Weights of a small model that answers yes/no questions on an image's attributes.
Model: encoder activation relu, encoder depths [2, 4, 2], encoder widths [96, 144, 208], fusion encoder layers 6.
Training: adamw at rate 0.0013, 19900 steps.
Data: trained on photos of arthropod specimens (BIOSCAN-5M), 48750 training examples, 52.3 epochs.
Rows from block 2 of the image encoder, named by matrix and row number. Each number is 128 + 32 x the weight over its row's rms, rounded and kept within 0 to 255. All counts start at 0. After the name is the row's rms in percent of the matrix's.
# short0: shortcut pointwise conv, stride 2 (encoder.blocks.2.short.0.weight, 144x96x1x1), inputs 0-95
short0.52 106 [176 110  84 151 142  96 127 110 131 131 129 105  87 110 115 137  93 121 147 143 153 169  83 190  95 188 124 152 128 111 108 170 116 156 124   0 135 119  85 139 118  68 159 120 145 120 127 130 127 156 140 178 146 125 184 136 231 135 154 134 111 144 134 120 156 172 104 141 163 112 159 117 141  91 128 128 173  79  92 155 139 118 158 120 120 150 106 143  78 102 144 175  70 124 140 159]
short0.53 094 [ 75  91 146 119 103 171 145 149 163  84 150 130 133 158 131 138 122 110  94 130 109 136 124 133  99 100 146  62  89  97 126 134 132 115  74 229 101 174 110 169 139 126 170  94 128 136 159 151 172 141 156 134 135 183 160 167  45 136 118 155 134 158 126 128 106  65 142  71  66 163 154 107 165 112 124 132  78 145 148 143 107 117 124 118 129 156 168  97 211 120 140 137 127  72 135 170]
short0.54 096 [131 100 153 168 172 105 110 139  91 153 104 105  69 142  86 117  92 148 138 108  72  93 108  65 155 100 133 114  97 111 140 196 124  81 157  87 153 110 169  78  95 166 142 172 122  78 102 125 137 113 111  96 127 129 142  90 118 115 184 122 175 109  90 143  81 179 128 164 147 150  99 127 191 168 107 153 137 131  93 103 136 108  80 133  63  92 103 176  97  99 119 175 126 184  91 135]
short0.55 100 [105 174  94 104 120 136 128 131 118 157 126 110 101 145 210  64 191 150  86 161 126 144 115 151 109 117 177 120 109  70  97 102 190 121 147 175  97  82  92  64 129  97 157 124 179 113 140 125 156 134 140  59 154 110  62 152 143 128 122 124 115  99 170 167 168  75 157 109  85 125 138 193 125 117 118 109 121 152 152  99 157 116 104  90 154 168 183 162  96 140 166 112 141 114 115 101]
short0.56 104 [139 131  73 167 152  76 117 151 118 156 124 158  66 122 191 161 138 116 129 116 143 107 157 156 158 118 165 193 128 152 173 155 129  66 139  84  95 129 110 107 141 106 110 140 137 100 191  98 159 135 234 191 167 131  98 121 113 142 150  90 139  98 213 145 137 173 105 165 125 155  97 141 154 112 182 134 116 126 135 202 154 150 112 126 139 153 134 178 120 126 141 139 135 125 113  92]
short0.57 098 [159 109 158 112 187 129 131 145 127 153 167 126 113 139 156 148  98 129 202 168 122 155 103 132 135 126 138  69 139  70 130  73 143 106 123 114  99 172 107 147 144 155 155  75 129 150 143 116 127 125 172  90 147 170 114 108 183 144 110 151 140 194 142 146 132 164  65 122 174 115 166 127 179 142 140  68 145 173 132 175 102 130 161 203 132 118 127 134 206 188 107 131 125  71 127 178]
short0.58 101 [127 121 156  55 138 120 157 101 133 175 102  88 126 122 131 104  96 121 142 154  75 105  95  80  97 123 149 117 118 144  75 124 123 119 179 151 140 118 135 157  83 109 165  28  92 159 115 127 149 117 127  69 191 112 159 106 176 108 164 109 128 145 108  72 132 119 129  86  54 134 120 103 125 127 139 138  99 142 115 139 132 152 153 146 115  47 186 193 119 144 167 104 130 107 145  59]
short0.59 095 [117 114 145 129  90 127 120 147 142 111 124 137  78 154  75 132  87 203  73 112 160 180 126 146 121 146  77 150 116 142 206 117 152 131 114 166 203 113 191 137 122 199 177 133 148 131 113 178 165 148  30 143 103 130 157 136 127  84 145 145 192 126 120 103 114 115 120 104 109  73 133  91 115 138 147 125 154 159 124  93 150  86 101 126 119 154  60 124 124  89 102  99 106 149 132 127]
short0.60 097 [123 112 124  57  25 141 114 195 123 115 144 113 139 176 103 113 121 139 108 124 124 138 156 174 135  98  85 131  66 148 114  74 167 113 119 159 168  94 120 120 101 119 136 139  89 136  65  90  91 136 119 151 113 113  91 154 103 146 117 141  87 142 112  71 126  92 174  76  79 127 147 102 115 132 104 152  93 111 134  82 123 141 135  97  86 101 140 113 150  88 163  61 113 103 146  45]
short0.61 093 [182  93 175  28 153 125 143 162  86 105 152 137 118 170 150 108 124 147 138  69  77 128 167  98 124 104 131  95 136 111  79  79 169  81 163 181 135 106 146 110  96 165 185 102  89 135 125 108 146 160 127  84 102 149  76 160 139 168 127 146 125 127 161  72 158 139  97  63 114 163 173 171 136 116 117 117 142 151 137 120  94 119 107 142  73 139 132 138 140 165  98 135 204 128 123 107]
short0.62 092 [179  89 171  50 141 105 156 135 104 167 130  65 106 156 125 126 113 120 135 145 104  98  96 128 118 129 158 103  99 102  36 109 130 114 149 149  96  82  88 125 125 108 140  41  82 182 143 118 162 132 127  97 176 159 115 125 138 116 162  99 134 134 126 104 125 118 126  80  62 164 149 116 156 105 166 102 114 135 116 122  74 123 122 152  75 105 192 200 132 137 159 118 168 110 130  76]
short0.63 099 [ 93 183 106  92 150 113 130 134 110 136 130 145 126 152 185 123 163 144 101 190 189 105 132  99 125 131 117  92 151 113 153  63 179  92 145 162 137 118  91  46 138 125 113 111 159  80  99 146 136 141 144  96 132 110  51 153  99 157 153 114 160 125 212 123 177 149 102 136 136 133 138 191  91 117 124  96 155 143 204 159 165 115 120 141 124 145 145 172 120 102 125  64 114 135  84  88]
short0.64 097 [ 63 135 199  76 109 169  96 166 174 140 133 160 141 164 115 162 108 204 115 134 149 204 153 143 144 131  99 122  98  89 193 106 171 103 168 181 172 135 167 131 169 195 149 153 111 131  93 166 142 149 107 135 139 133 118 100 140 132  89 140 164 128 173 107 114 101 110 140 104 102 145 112 135 147 125  75 148 201 168 152 141 134 137 165 149 136 108  92 140  99 142  69 131 153 139  82]
short0.65 100 [ 97 122  92 171 146 150  97 157 118 134  74  67  89 152 189 125 123  93 121 109 113 151 117  99  54  81 132 128 103  86  86 174 196 138 113 100 125 138  60 129 148 102 132 136 179  86 134 126  76 119 161 151 105  98 123 109 121 147 112  87 119 160 173 162 106 142  87 128 171 139 102 111 160 118  81 101  85  72  77 143 127 109 120 126 166 156 170 124 136 124  96 124  58  72  86 119]
short0.66 106 [205 101 144 103 162  93 132 104  88 117 155 141 121 109 135 170  84 128 183 115 137 132  83 156 179 168 116  77 143  74 140 118 114 133 143  70  86 162 138 166 138 162  94 128  89 137 159 157 115 165 162 147 139 146 152 136 206 164 163  94 147 164 167 130 100 153  94 132 124 204 132  97 166 127 138 102 148 124 141 160  96 141 120 186  90 175 144 169 200 185 136 118 154 131 160 129]
short0.67 102 [196  48 159 129 168  91 145 111  83 133 143 125 103 159 145 139  36 121 197 132  83 101 117 106 130 150 118  87 117  79 126 141 129 116 123  90  77 106 133 115 117 153 119 109  90 118 137 152 148 137 168 158 130 133 120 141 131 158 142 101 169 164 182 149  83 174  89 145 153 135 151 115 157 188 145  72 133 119 107 144  72  99  98 219  83 100 134 163 140 129 152 158 164 112 135 156]
short0.68 104 [123 132 217 141 143 162 145 119 123 166 221 123 114 137  81 147  78 146 178 160 136 157 153 165 140 166 125 126 171 127 140 137 129 157 161 152 130  69 144 132 125 175 197 113 129 169 131 165 186 169  86 123 153 150 174 110 171 138 138 212 142 163 108 165 126 131 178 146 129 159 153 151 116 200 126 169 168 176 159  93 123  84 138 116 125 131 102 139 142 108 124 136 117 132 141 163]
short0.69 102 [159  97 194 122 189  99 100 143 118 135 141 174  57 138 101 117  57 143 203 133  80 152 104  84 126 104 122  93  92 117 194 148 156 117 164 124 115  61 154  94 117 167 118 158 138 119 134 127 148 164 140 150 144 139  57 109 149 165 175 142 168 105 136 156  65 176 119 166 156 125 159 131 137 137 154  94 151 148 136 130  86 120 100 187 114 108 165 150 123 150  91 148 153 156 121 169]
short0.70 104 [111 105 123 154 173 149 109 183 110 125 181 124  94 148 112 104 139 155 166 139  90 132 156  65  92  75  73  91  94 138 138 160 193 131 163 130 119 104 135  41 117 171 102 139 166  85  97 147  76 111 110 106 118  79  55 106 126 134 160  92 137 151 131 191  90 138  85 125 137 133  94 133 131 137 105 115 125 112  65 134  90  84 115 119 142 163 151 155 163 121 146 136  84  72  80 106]
short0.71 092 [132 114 143  40  88 132 154 124 146 174 130  96 160 141 143 126 124 112  97  86 102  86 125 138  98  87 123 150  87 196 112 103  73 133 162 125 149  98 168 133 112 101 144 105  99 142 126 115 144  92 150 120 157  87 145 120  77 158 161 120 110 129 138  37 100  88 140  93  93 132 152 104 157 162  91 155  93 146 113 141 177 126 191 113  86  43 195 157 141 101 147 117 109 158 139  78]
short0.72 099 [131 134 124 111 156 117 113  92  50 154 144  53  91 153 130  57  95 106 122 148  11 108 112 110 120 114 155 122 102  91  55 146 148 113 163 184 124  97  85 138 103 120 144  57 113 133  89 132 134 150 112  91 122  67 124 127 141 107 140 131  98 118 109  97 149 133  98  75 117 157 139 103 125 142 124 107 131 135 115 110  93 122  59 129  96  73 168 188 126 141 168 104 136 118 133  97]
short0.73 103 [132 133 144  58 153 140 107 158  93 146 140 126  85 156 150  74 144 148 112 144  67 135 116 116 101 137 159 137 138 102 118 146 216 100 150 194 119  44 110 129 107 112 191 100 117 174  94  88 176 140 109  90 142 117 106 101 104 104 151 145 102 137 112 117 174 128 126  88  90 168 154 142 117 131  97 112 114 175 129 104 111 135  39 132 145 154 168 176  87 110 149  97 143 120  93  60]
short0.74 103 [194 153 143 115 151 122 166 150  94  77 115 134 118 142 165 137 175 130 137  85 124 139 119 125 114  93 151  97 190  45 117 144 169 116 128 163  87 144  98 116 124 152 146 133 107 173 163  85 177 167 127 159 103 218 143 171 111 161 122 128 115  71 136 126 160 128 112 120 123 169 151 113 120  84 186  96 107  98 113 137  87 180 109 149  94 135 152  80 153 163 117 148 208 150 109  77]
short0.75 102 [174 120 133 132 155 113 156 135 108 123 144 116 168  91 145 196  92 168 143 154 158 131 151 129 160 222 143 135 171 125 133 142  93 192 128  68 111 165 139 178 149 131 157 162 117 125 140 156 151 160 176 152 123 188 224 158 194 162 156 127 116 153 159 137 150 167 104 146 135 169 127 125 149 102 139 121 160 103 134 163 121 140 168 131  89 182 138 163 160 165 130 133 147 132 207 135]
short0.76 099 [129 131 166 119 136 155 115 176 148 124 153 184 158 199 141 146 129 201 172 175 135 185 139 159 124 157 148 108 116 122 154 181 173 111 150 144 154  75 156 173 120 175 183 149 164 135  69 155 170 156 159  75 100 122 135 119 127 137 133 147 181 119 140 120  98 162  95 129 132 114 179 121 166 182 104  92 158 158 184 134 139 119 139 160 184 134 154 129 153  98 213 124 136 103 118 116]
short0.77 101 [144  98 162 104 155  98 177 136  76 143 137 184  75 122  72 134  57 130 209 153  74 115 101 140 105 135 109  83  77 104 153 148 163 134 159 134 136  98 161 217  93 170 114  94  99 135 116 121 168 131 100 146 138 153 167  94 154 111 112 106 158 131 123 124 122 146 140 132  93 147 129 172 131 116 168 125 152 151 103 139  87  59  86 196  87 129 140 154 146 113 162  86 111 122 152  81]
short0.78 087 [ 99 179 132  56 112 145 113 101 121 174 106  65 150 151 138  60 159 103 111 154  79 117 111  89  85  95 146 161 118 121  95 108 147 141 145 170 135 121 113 101 155  86 183  90 122 179 131  93 148 116 120  70 182  90  83  98 142  90 125 107  96 120  95  75 124 121 129  68  72 118 142  83 159 120 117 142 101 188 115 119 163 147 155  92 137 126 197 167 138 149 181 140 135 108 142  97]
short0.79 102 [ 96  88 169  58  93 125 118 105 133 144 146 157 101 131 124 119 129 119 120 162 111 120 120 186 133 117  99 103  64 131 142  82 160  98 129 207 151 162 140 175 102 148 138  85  57 146 150 123 136 137 134 121 120 162  91 132 104 133 156 115 181 147 154  85 152  85 143  60  51 158 136  74 128 158 127 121 108 168 125  74 125 123  90  98  38 109 126 146 161 102 117  73 148 126 157 115]
short0.80 103 [104 163  96 141 103 133 106 123 173 122 100 120 174 132 128 121 170 132 101 126 150 134 158  95 136 116  66 164 123 161 180 111  77 140  96 115 112 186 169  71 196 124  94 146 174 102 160 115  94 113 155 101 114 108  95 145  65 155 112  75 121  88 159 141 148 103 101 136 221  52 125  80 133 135 105 101 106 120 121 157 149 155 184 107 163 105 130 110 158 132 136 178 101  99 108 183]
short0.81 092 [119  98 140 102 162 137 160 104  99 137 169  94 142 169 159 120 114 127 119 141  95 112  75  99 172 138  99  76 142  76  91  60 167 119 147 147  90 161  75 163 115 174 203  91 121 130 136 112 155 162 132  79 133 192 103 153 129 161  99 132 120 140 145 143 124 122 135  82 124 177 135 156 133 104 185  85 124 137 118 180  45 177  73 172  92 119 131 105 156 159  88  98 134 128 168 128]
short0.82 103 [155 133 161 150 147 132 153 184 152 111 171 146 154 126 151 163 135 149 129 147 153 125 159 176 182 173 151 119 216 150 114 150 122 182 116 109 137 148 138 109 144 126 195 102 127 166 168 149 204 145 167 108 111 166 172 127 195 158 141 179 122 183 109 137 141 148 123 119 168 155 170 163 154 174 140 135 150 109 131 132 123 165 173 122 146 162 169 141 167 163 148 186 110  94 190 173]
short0.83 098 [117 145 141  76 120 135 170 137  90 125 138 171 107 123 138  86 124 171 116 135 131 111 105 119 116  74  93  92 145 136 125  68 183  56 162 190 112 107 134  55 115 153  81  91  79 123 123 158 149 112 126  97 116 103 100 121  72 148 169 111 143 125 154  82 142 149 140 136  67 160 134 192 112 121 124 136 152 166 181 125 136 101  79 161  42 120 146 158 122 112 100  69 152 162  86 113]
short0.84 091 [127 170 113 168 108 132 125 160 157 112  66 127 162  89 171 176 159 132  66 102 155 121 177 154 165 157 199 180 186 186 108 152  89 160 105  88 179 142 125 110 149 135 136 149 175 107 165 103 158 103 178 117 105 145 136 138 146 146 120 138 104 114  89 122 145 126 175 134 142 155  82 178 143 136 165 178 114  86  96 150 169 139 171  80 177 149 156 117 114 166 128 197 106 126 146 148]
short0.85 095 [153 140 169  89 136 140 155 121 101 140 141 128 203 138 160 148 161 126 109 147 144 131 173 114 153 100 124  96 181 104 115  82 143  84 132 137 113  70  75 107 148 118 142 134  98 158 125 124 197 176 160  79 106 120 118 152 125 224 160 180 127 139 153 111 173 145 145 138 117 193 151 163 152 115 156 123 182 137 213 128 143 143 126 208  97 103 157 141 143 142 140 114 176 170 123 151]
short0.86 104 [130  90 128 159 120 114 167  78 153 114 130 162 173  79  93 160 130 114 146 153 126  92 132 150 117 133  63 119 146 143 133 121  44 183 126  89 122 212 191 196 144 126  84 100 112 109 167 173  68 114 126 159 134 122 178 105 146 118 111 124 158  90 143 119 118 150  99 171 188  84 141  97 130 141 115 120 133 160 131 207 126 164 182 151 110 105  95 135 127 151 167 139 109 109 168 152]
short0.87 096 [112 133 127 155 141 128 110  48 116 193  90 120 132  67  91 132 115  80 158 109 105 102 114 155 133 165 122 177 169 130 145 132  35 180 181 120  90 178 146 137 132 142 105 139 117 180 122  85 116  47 120 130 219 119 142  90 170  84 140  82 152  99  77 139 124 137 154 165 125 112 136 115 108 135 130 138 103 149 136 132 150 160 149 100 127  83 109 156 136 176 113 149 122 145 137 181]
short0.88 095 [116 153 119 161 166 100 126 127 177 142 138 114 116 101 110 174 131 144 131 157 205 175 133 138 130 182 125 140 129 164 118 157  91 142  85  59 183 102  84 123 118  81 154 173 163  80 131 135 122 147 129 147 101 147 172 173 200 119 131 116  97 127 103 144  90 160 112 116 130  81 115 108 119 143 110 168 147  86 159 163 195  94 139 115 196 222 102 108 143  83 148 112  87 141 143 126]
short0.89 099 [136 100 132 126 136 145  76  87 134  86 125 108  98 119 100 171  63 184 128 175 163 187  98 151 114 159 128  93 152  57 138 127 127 173 107 148 112 149 141 177 151 120 165  99 155 133  96 188 148 128  95 139 105 110 169  95 210  83 117 129 122 136 126 133 102 127  85 101 130 114 192  83 123 132 106  73 180 156 120 136  94  91 140 137 141 215  81 120 129 129 117 167 101  94 143 161]
short0.90 098 [ 89 162 105 141 146 136 144  12 130 207  86 106 170  69 129 151 160  99 118  98  76  92  93 113 123 147 159 155 161 161 142 113  50 170 177 138 128 187 147 134 155 131 131 128 149 139 122 131 148 118 103 109 168 106 179 130 188 118 148 106 133 140 120 138 125 142 143 136 131 114 174  98  72 119 116 160 136 158 140 105 166 165 149  72 134  95 116 147  91 136  88 126 136 169 162 185]
short0.91 098 [ 72 142 134 134 119 131  96 148 137 126 112 185  78 123  99 139 121 190 114 163 149 185  84 158 107 142 107 143 135 133 238 164 135 116 132 135 156  98 165 174 144 156 124 186 144  88 118  94 131 106  80 154 120 152 159  99  82 108 120 151 189  87 157 114  98 110 132 158 111  78  97 185  90 105 119 144 132 151 123  95 161  80  91 109 125 157  51 104 102  69 149 109 118 127 130 106]
short0.92 099 [167 152 122 144 154 122 115  64 100 123 172  87 138  71 136 166 115 149  93  94 165 114 140 165 165 187 154 139 165 120 103 130  57 140 141  81 165 125 135 190 141 112 123 154 136 135 131 205 158 166 176 178 147 182 212 170 153 174 131 138 125 165 165 152 111 125 107  97 127 186 126 136 142 159 173 116 168 117 160 149 179 128  98 113 102 173 131 166 165 128 134 127 153 150 151 118]
short0.93 097 [123 115 116 174 179  84 110 101 104 145 123 111  74  81 146 109 101  60 135 128 125  95  76 116  96 116 131 140 132 114 116 157 160  64 161 126  53 165 108 115  80  82  32 158 143 107 150 147  89  68 117 151 141 122 117 117 146 118 131 102 158  97 138 197  95 151 121 114 153 169 100 167 127 104 143  93 123  94  73 103 116 116  97 138 114 156 123 149 164 111 152  57 112 136  72 106]
short0.94 118 [119 134  49 154  95 140 134 127 126  96  67 106 131 109 118  83 133 152 128 120 101 142  78 132 101  83  75 158 104 112 142 113 143 145 118 103 140 135 105 156 137 102 114 134 138  93 113 112   0 110 120 145 138  77 105 134 155 120  79  56 128  86 119 113  99 110  91 129 136 106  77  84 102  72  88  99 126  98  71 133 146 126  93 101 122 115 113 107 100 118 158  70  82 104  87 102]
short0.95 100 [ 98 120 156  89  88 123  90 117  52 134  77 113 139 123 133 137 147 160 108 107 109  73 112  67  73 143 146 129 131 104 135  95 118 111 128 142 146 163 147  85 130 135 130  76 139 109 150 197 200 192 129  86 117  65  92 149  83 169 179 140 164 107 194  63 148 148 159 108 119 117 167  87 155 152 118 105 162 130 156  92 165 107 128 144 107  87 149 166 133 137  76 130  94 154 137 134]
short0.96 094 [190  60 169  68 162 143 148 134 108 150 136 123 123 186 123 121  63 118 174 168  91  84 114 130 113  94 141  82 102  98  94 143 132  88 159 128 115  69 124 133 106 140 127  53  80 160  81 116 163 124 148  85 155 104  98 121 117 128 146 114 116 144 175  87 100 133 114 124 109 170 134 107 161 149 117 112 118 151 109 125 122 127 145 207 103  38 179 175 160 118 146 135 131 128 146  77]
short0.97 099 [ 77 206  88 142  96 116 160  57 141 147 114 126 146 115 122 135 166 125  80  91 137 118 135 140 160 177 123 166 137 126 114 115  42 197 109 132 132 172 118 191 148  80 144 159 126 117 128 117 117 136  96 149 161 138 201 147 193 108 102 136 113 113  67  99 140 126 148  85  87 117 128 110  98 111 125 190 127 115 143 111 140 155 149  45 150 158 107  97  62 135 144 118 112 113 146 119]
short0.98 111 [176 132 121 119 132 113 138 105 148 148 158 111 111 116 118 137 133 133 116 155 176 172 140 221 181 169  92 124 151  97 137 102 117 141 143  92 150 124 118 148 150 121 178  85 156 193 138 164 163 198 145 168 148 160 139 157 214 155 124 146 129 194 143 128 155 167 110 112 162 121 173  86 155 144 161 125 184 150 146 169 137 127 169 139 160 153 104 109 146 105 116 185 138 138 193 192]
short0.99 096 [125  79 195 145 140 126 106 126 102 111 211  84 114 138  36 148  39 127 176 113  81 149 103 135 104 160 122  96 121 105 123 166 125 171 140 143 105  72 141 127 108 160 127 130  96 158  97 171 136 175  73 149 167 108 171  95 155  95 127 184 159 183 108 147  97 140 123 121 134 154 171 109 148 182 117 153 155 167  98  99 119  95 138 149 103 122 102 141 139 129  94 145 117 120 131 188]
short0.100 106 [153  70 135 161 210 121 172 134 115 111 142  73  92 167 122  92  84 129 145 104  36  93 100  75 143 144 172 117 136 113  82 167 132 122 120 139 135 107 110 139  50 122 137 127 102  79 139 144 149 139  99 141  96 131 172 125 147  96 171 180 123 166  62 153 130 157 146 140 120 175 108 139 150 154 162 152 125  90  65 113  82 107  66 124  87 128 170 158 101 142 144 117 103 152 122 151]
short0.101 099 [144 135 161  89 162 152 113  91  56 160 125  97  69 138 139  84 141  95 157 144  34 110  94  91 112 126 144 105 115 105  95 118 147 115 158 171 127 122 119 152 130 130 164  14 116 149 122 109 130 132 133  52 159  76 107  88 116 111 169 130 101 133 104  95 135 140 118  66  82 143 143 119 129 140 171  91 137 151 123 101 113 161  96 119 121  80 176 181 131 157 180 117 145 113 117  90]
short0.102 099 [140 136 127 161 150  81 140  97 123 142 156  96 110  75  94 171 105 149 116 102 181 127 126 167 202 185 142 133 128 162 145 130  60 136 128  25 134 109 127 185 165 126 123 199 141 126 124 191 119 160 125 167 157 171 223 117 168 132 140 105 155 162 122 144 111 170 128 125 127 153  97 110 135 141 163 148 185 103 161 148 175 115 107 126 111 179 120 150 124 123 143 138 102 138 102  97]
short0.103 094 [ 97  91 138  84 100 123 165 136 146 165 184 130  86 143 132  80 118 118 113 110 146  84 136 156 144 102 126 135  79 133 120 108  83  74 124 192  75 174 141 138 112 128 126  81  51 108 129 105 136  92 123 149 178 135 110 114   3 103 132 127 142 155 109  96 155  89 137  97  77 154 117 126  97 152 107 172  64 165 110 119 145 130  59 144  95 104 109 139 136  95 128 110 130 130 104  92]
short0.104 099 [156 105 127  96 143 100 114  93 108 170  93 127 101 101  79 136  97  70 174  90  98  42  80 109 124 132 106 164 113 152 109 107  68 128 174  88 118 154 132 150 105 115  87  76  81 152 146  96 101  48 144 141 168  99 150  84 135  88 126  95 129 113 124 103 107 170 134 148 127 134 108 100  99 124 125 136 122 141  66 123 130 140 160 135  84  16 129 169 173 150 105 121 136 144 114 145]
short0.105 108 [134 108 142  98 144 119 180  69 149 169 117  85 151 111 106 159 126  92 102  84  92  68 109 143 133 144 108 101 162 130  90 111  88 170 155 138 114 161 104 201 130 125 128  52  10 135 135 104 149 118 116 114 138 159 156 139 190 137 132  92 129 103  94  92 151 133 138  61 101 186 158 116 107 137 135 119 120 138 134 134 105 154 165 115 105  58 131 159 145 182 165 112 131 110 144  89]
short0.106 102 [126 146 126 109 133  79 148 120 110 145  85 129  65 120  83 102 110 144 127 116  53 151  63 139  89 107 160 158 113 123 136 154 134  91 194 120 133  93 117 134  74 150 108 157  98 118 126  81 123  88  57 178 115 173 115 144 191  95 117 112 117  73  93 118 130 123 157 151  92 122 107 129  83 122 129 133 102 133  67  95 124  96  93 119 131 109  86 123  96  92 103  81 124 206  85  65]
short0.107 090 [137  85 208  97 108 146 142 197 176 113 179 164 151 180 128 121  95 184 127 132 128 160 132 134 121  83 111  99  88 104 158  94 146 134 116 195  93 142 166 128  96 179 146 110 166 137 122 165 143 113 165 154 111 172  66 103 111 124  91 159 115 149 148 115 109 110 106 102  85  87 126 150 173 125 163  91 158 188 161 149 114  97 150 133 105 157 171  69 195 124 110 107 147 133 148  88]
short0.108 097 [102 148 115 122  88 108 115  90 125 129  76 122 191  76 102 108 120 121  96 120 134 125  94 164 112 133 120 213 173 158 134 119  95 146 152  68 185 149 127 142  75 141 150 163 146 130 114 103 111 139 103 169 123 158 186 164 187 125 100 139 110  91 119 115 161 126 158 138 131 102 131 120  77 114 106 181 149 112 126 116 188 123 151  96 136 110  51  82  67  91  51 133 118 190 120 128]
short0.109 094 [ 81 154 101 136  61 138 146  58 134 154 103 110 157 113 133 146 174 107  83 132 101 138 137 161 107 163 140 145 167 141 124 124  63 174 154 123 153 146  99 153 149 124 167 161 131 119  99  60 101 101  72 150 151 117 156 162 171 131 113 148  99 122  82  91 169  65 161 104 102 135  87  74  98 118  76 172 117 139 135 104 157  94 127  34 146 129  91 108  77 102 121 113 110 170 118 161]
short0.110 104 [157 150 148  76 141 104 154 161  85 120 178 128 137 161 122 114 127 138  79  94  99 121 134 134 144 133  85 134 177 170 117  99 134  81 135 162 170  87 151 112  61 149 154  70  75 137 101 105 109 188  99 143 128 150 114 147 160 133 178 171 145 126  98  77 149  99 157  76  82 142 110 108 137 104 128 133 116 115  77 106  79 138  88 117  47 118  79 112 146  93 110  98 139 136 107  35]
short0.111 106 [151 111 131 150 176 140 107  61 120 126 128 131 165 128 140 142 156  73 176 134 126 105 125 122 127 131 113 138 116 120  93 107  78 134  94 118 107 197 134 106 176 132  91  83 147 128 160 165 105 100 191  79 118 117 115 124 105 176 109 119 150 137 159 145 122 140  74 152 207 118 150 101 164 151 154  60 103 122 135 226 144 153 167 158 135 102 158 133 200 154 135 182 118  96 126 187]
short0.112 093 [137 124 155   9 118 154 116 156 105 163 110 146  99 149 125 110 110 146 157 128  91 106 103 136  94  76 155 131  64 103 108 129 164  94 205 157 133  62 146 145 100 117 120  86  71 148 111 118 162 112 117 111 178 113 117 108  96  98 149 103 120 143 124  66 145 102 119  86  82 114 121 118 158 129 106 145 138 127 110  99 131 100 106 170  80  65 166 146 143  96 161  88 125 148 161  52]
short0.113 102 [ 97 205 128 119  87 159 143 150 115  54 140 149 167 136 206 106 232 158  81 159 157 156 135 137 106 115 115  91 112 108 197 115 166 103  92 191 112 185 137  85 151 126 106 115 161 106 125 114 161 165 157 133  91 173  93 149 121 173  86 103 136 109 161 140 153 105 137 105 106 116 134 134 112 133 187 107 110 161 142 119 107 152 146 109 136 170 160  99 153 160 131  97 122  95  96 108]
short0.114 103 [217  74 153 178 206 104 168 108 157 141 180 111 135 133  99  90  62 124 178  99 109 157  94 129 149 147 151 117 115 148 123 116 116 124 152 107  97 153  78 106  93 143  97 174 101 142 157 135  87  86 123 150 125 208 111 142 175 114 148 125 137 138 129 151  97 141 131 111 153 169 131 139 192 153 140 129 105  95  65 156  95  84 125 119  95 101 123 174 178 175 112 129 155 163 141 164]
short0.115 098 [132 128 183 142 126 142  96 105 122 142 192 108  66  81  79 150 124 141 128 121 156 132 134 205 160 179 105 105 139 157 179 119  86 180 165 124 133  67 195 114 108 145 174  88 154 169 139 213 157 149 120 146 153 133 139 129 177  98 129 164 160 142 127 159  98 162 137  99 136 121 165 134 117 193 159 140 198 172 121 142 107 120 126 117 111 146  75 129 145 146 108 172 108 131 149 170]
short0.116 105 [128 151 151 123 166 116  82 130  96 168 129 100  97 110 105 121 126 176 128  90 109 140 128 159 113 104 101 184  96 144 229 142 142  91 180 121 168 106 162  22 117 161 156 158 156 136 112 131 153 154 141 136 150  81  58 104  83 139 147 140 176 128 157 152 103 178 124 158 135 119  99 125 173 160 118 104 150 176 119 112 158  86  80 112 130  92 104 166 167 135  80 130 140 146  75 126]
short0.117 103 [ 93 133 143  53 121 164 138 136 128 118 159 102 117 153 148 130 185 108 115 164 121 139  95 117 128 119 107  68  63  76 136  61 154 133  91 177  99 209 104 202 190 119 112  70 124 155 168 142 109 119 154 121 143 133  97  88  68 136  98 130  98 165 151  88 130  97 139  75  74 181 109  95 142  80 105 128 112 113 136 156 111 151 111 147 125 149 137 133 188 154 135 105 127 104 156 118]
short0.118 102 [145 126 106 148 150  96 150  89  77 177  51 124 109  91 132 114 111  98 134  93  52  98  87  94  60 161 175 208 142 141 130 117 128 103 165  96 144 110  98 125  88 111  87 150 119 107 133 120 105 116 123 183 130 156 132 172 163 148 139  94 112 115 192 131 174 140 164 159 120 135 139 100 101 116  93 137 131 114 128 108 154  92 112 116 120 132 118 169 126 106 114  85 135 237  94  73]
short0.119 092 [146 133  82 166 137  98 161  90 120 218  90 128  92 102 152 119 124  85 137 121  46 105  97  84  67 114 180 186  85 150 153 156 124 135 188  85  81  85 111 149 131 113 130 116 143  93 124 122 134 138 146 174 191 128 159 152 145 118 162  76  96 148 115 136 161 131 172 128  97 135  92 125  89 146  82 190 100 110 139 113 186 125  87 106 128 104 135 181 113 105 119 116 107 151 101 139]
short0.120 105 [175 140 117 116 130  67 150 124 136 111 138 145 144  76 102 178 119 156 149 124 192 138 111 168 139 163 128 117 147 102 141 109 104 166 109  96 138 144  96 198 148 143 139 183 116 128 120 139 109 176 144 184 102 174 161 164 247 152 159 132 111 114 125 113 118 150 123 128 140 132 130  86 159  89 138 143 193 103 163 161 143  97 160 156 125 173 116 137 170 126 102 143 124 170 228 151]
short0.121 103 [161 117 129 134 179 114 126 116 155 140 125 120 140 112 158 153 124 112  90 161 154 121 146 135 174 164 209 106 172 182  60 152 138 137 152  89 165 121 112  67 109 121 144  99 187 142 184 162 187 103 177  92 113 142 126 111 169 130 159 178 111 162 105 145 148 136 143 138 122 189 111 199 137 146 130 163 125  72 102 146 117 138 138 102 151 132 171 157 132 189 109 176 122  93 125 208]
short0.122 112 [186 152  86 151 134  54 152 116 152 144 135 131 113  92 111 105 138 144 115 142 177 169  63 217 139 178 131 132 121 134 139 136 125 132 126  32 157 163 108 112 126 117 156 125 148 122 142 157 147 164 131 146 141 175 150 163 246 114 158 111 148 144 137 145 123 186  87 124 161  90 171  97 154 132 152 112 153 113 127 177 159 136 142 116 119 153 123 144 131 111 112 176 144 135 142 198]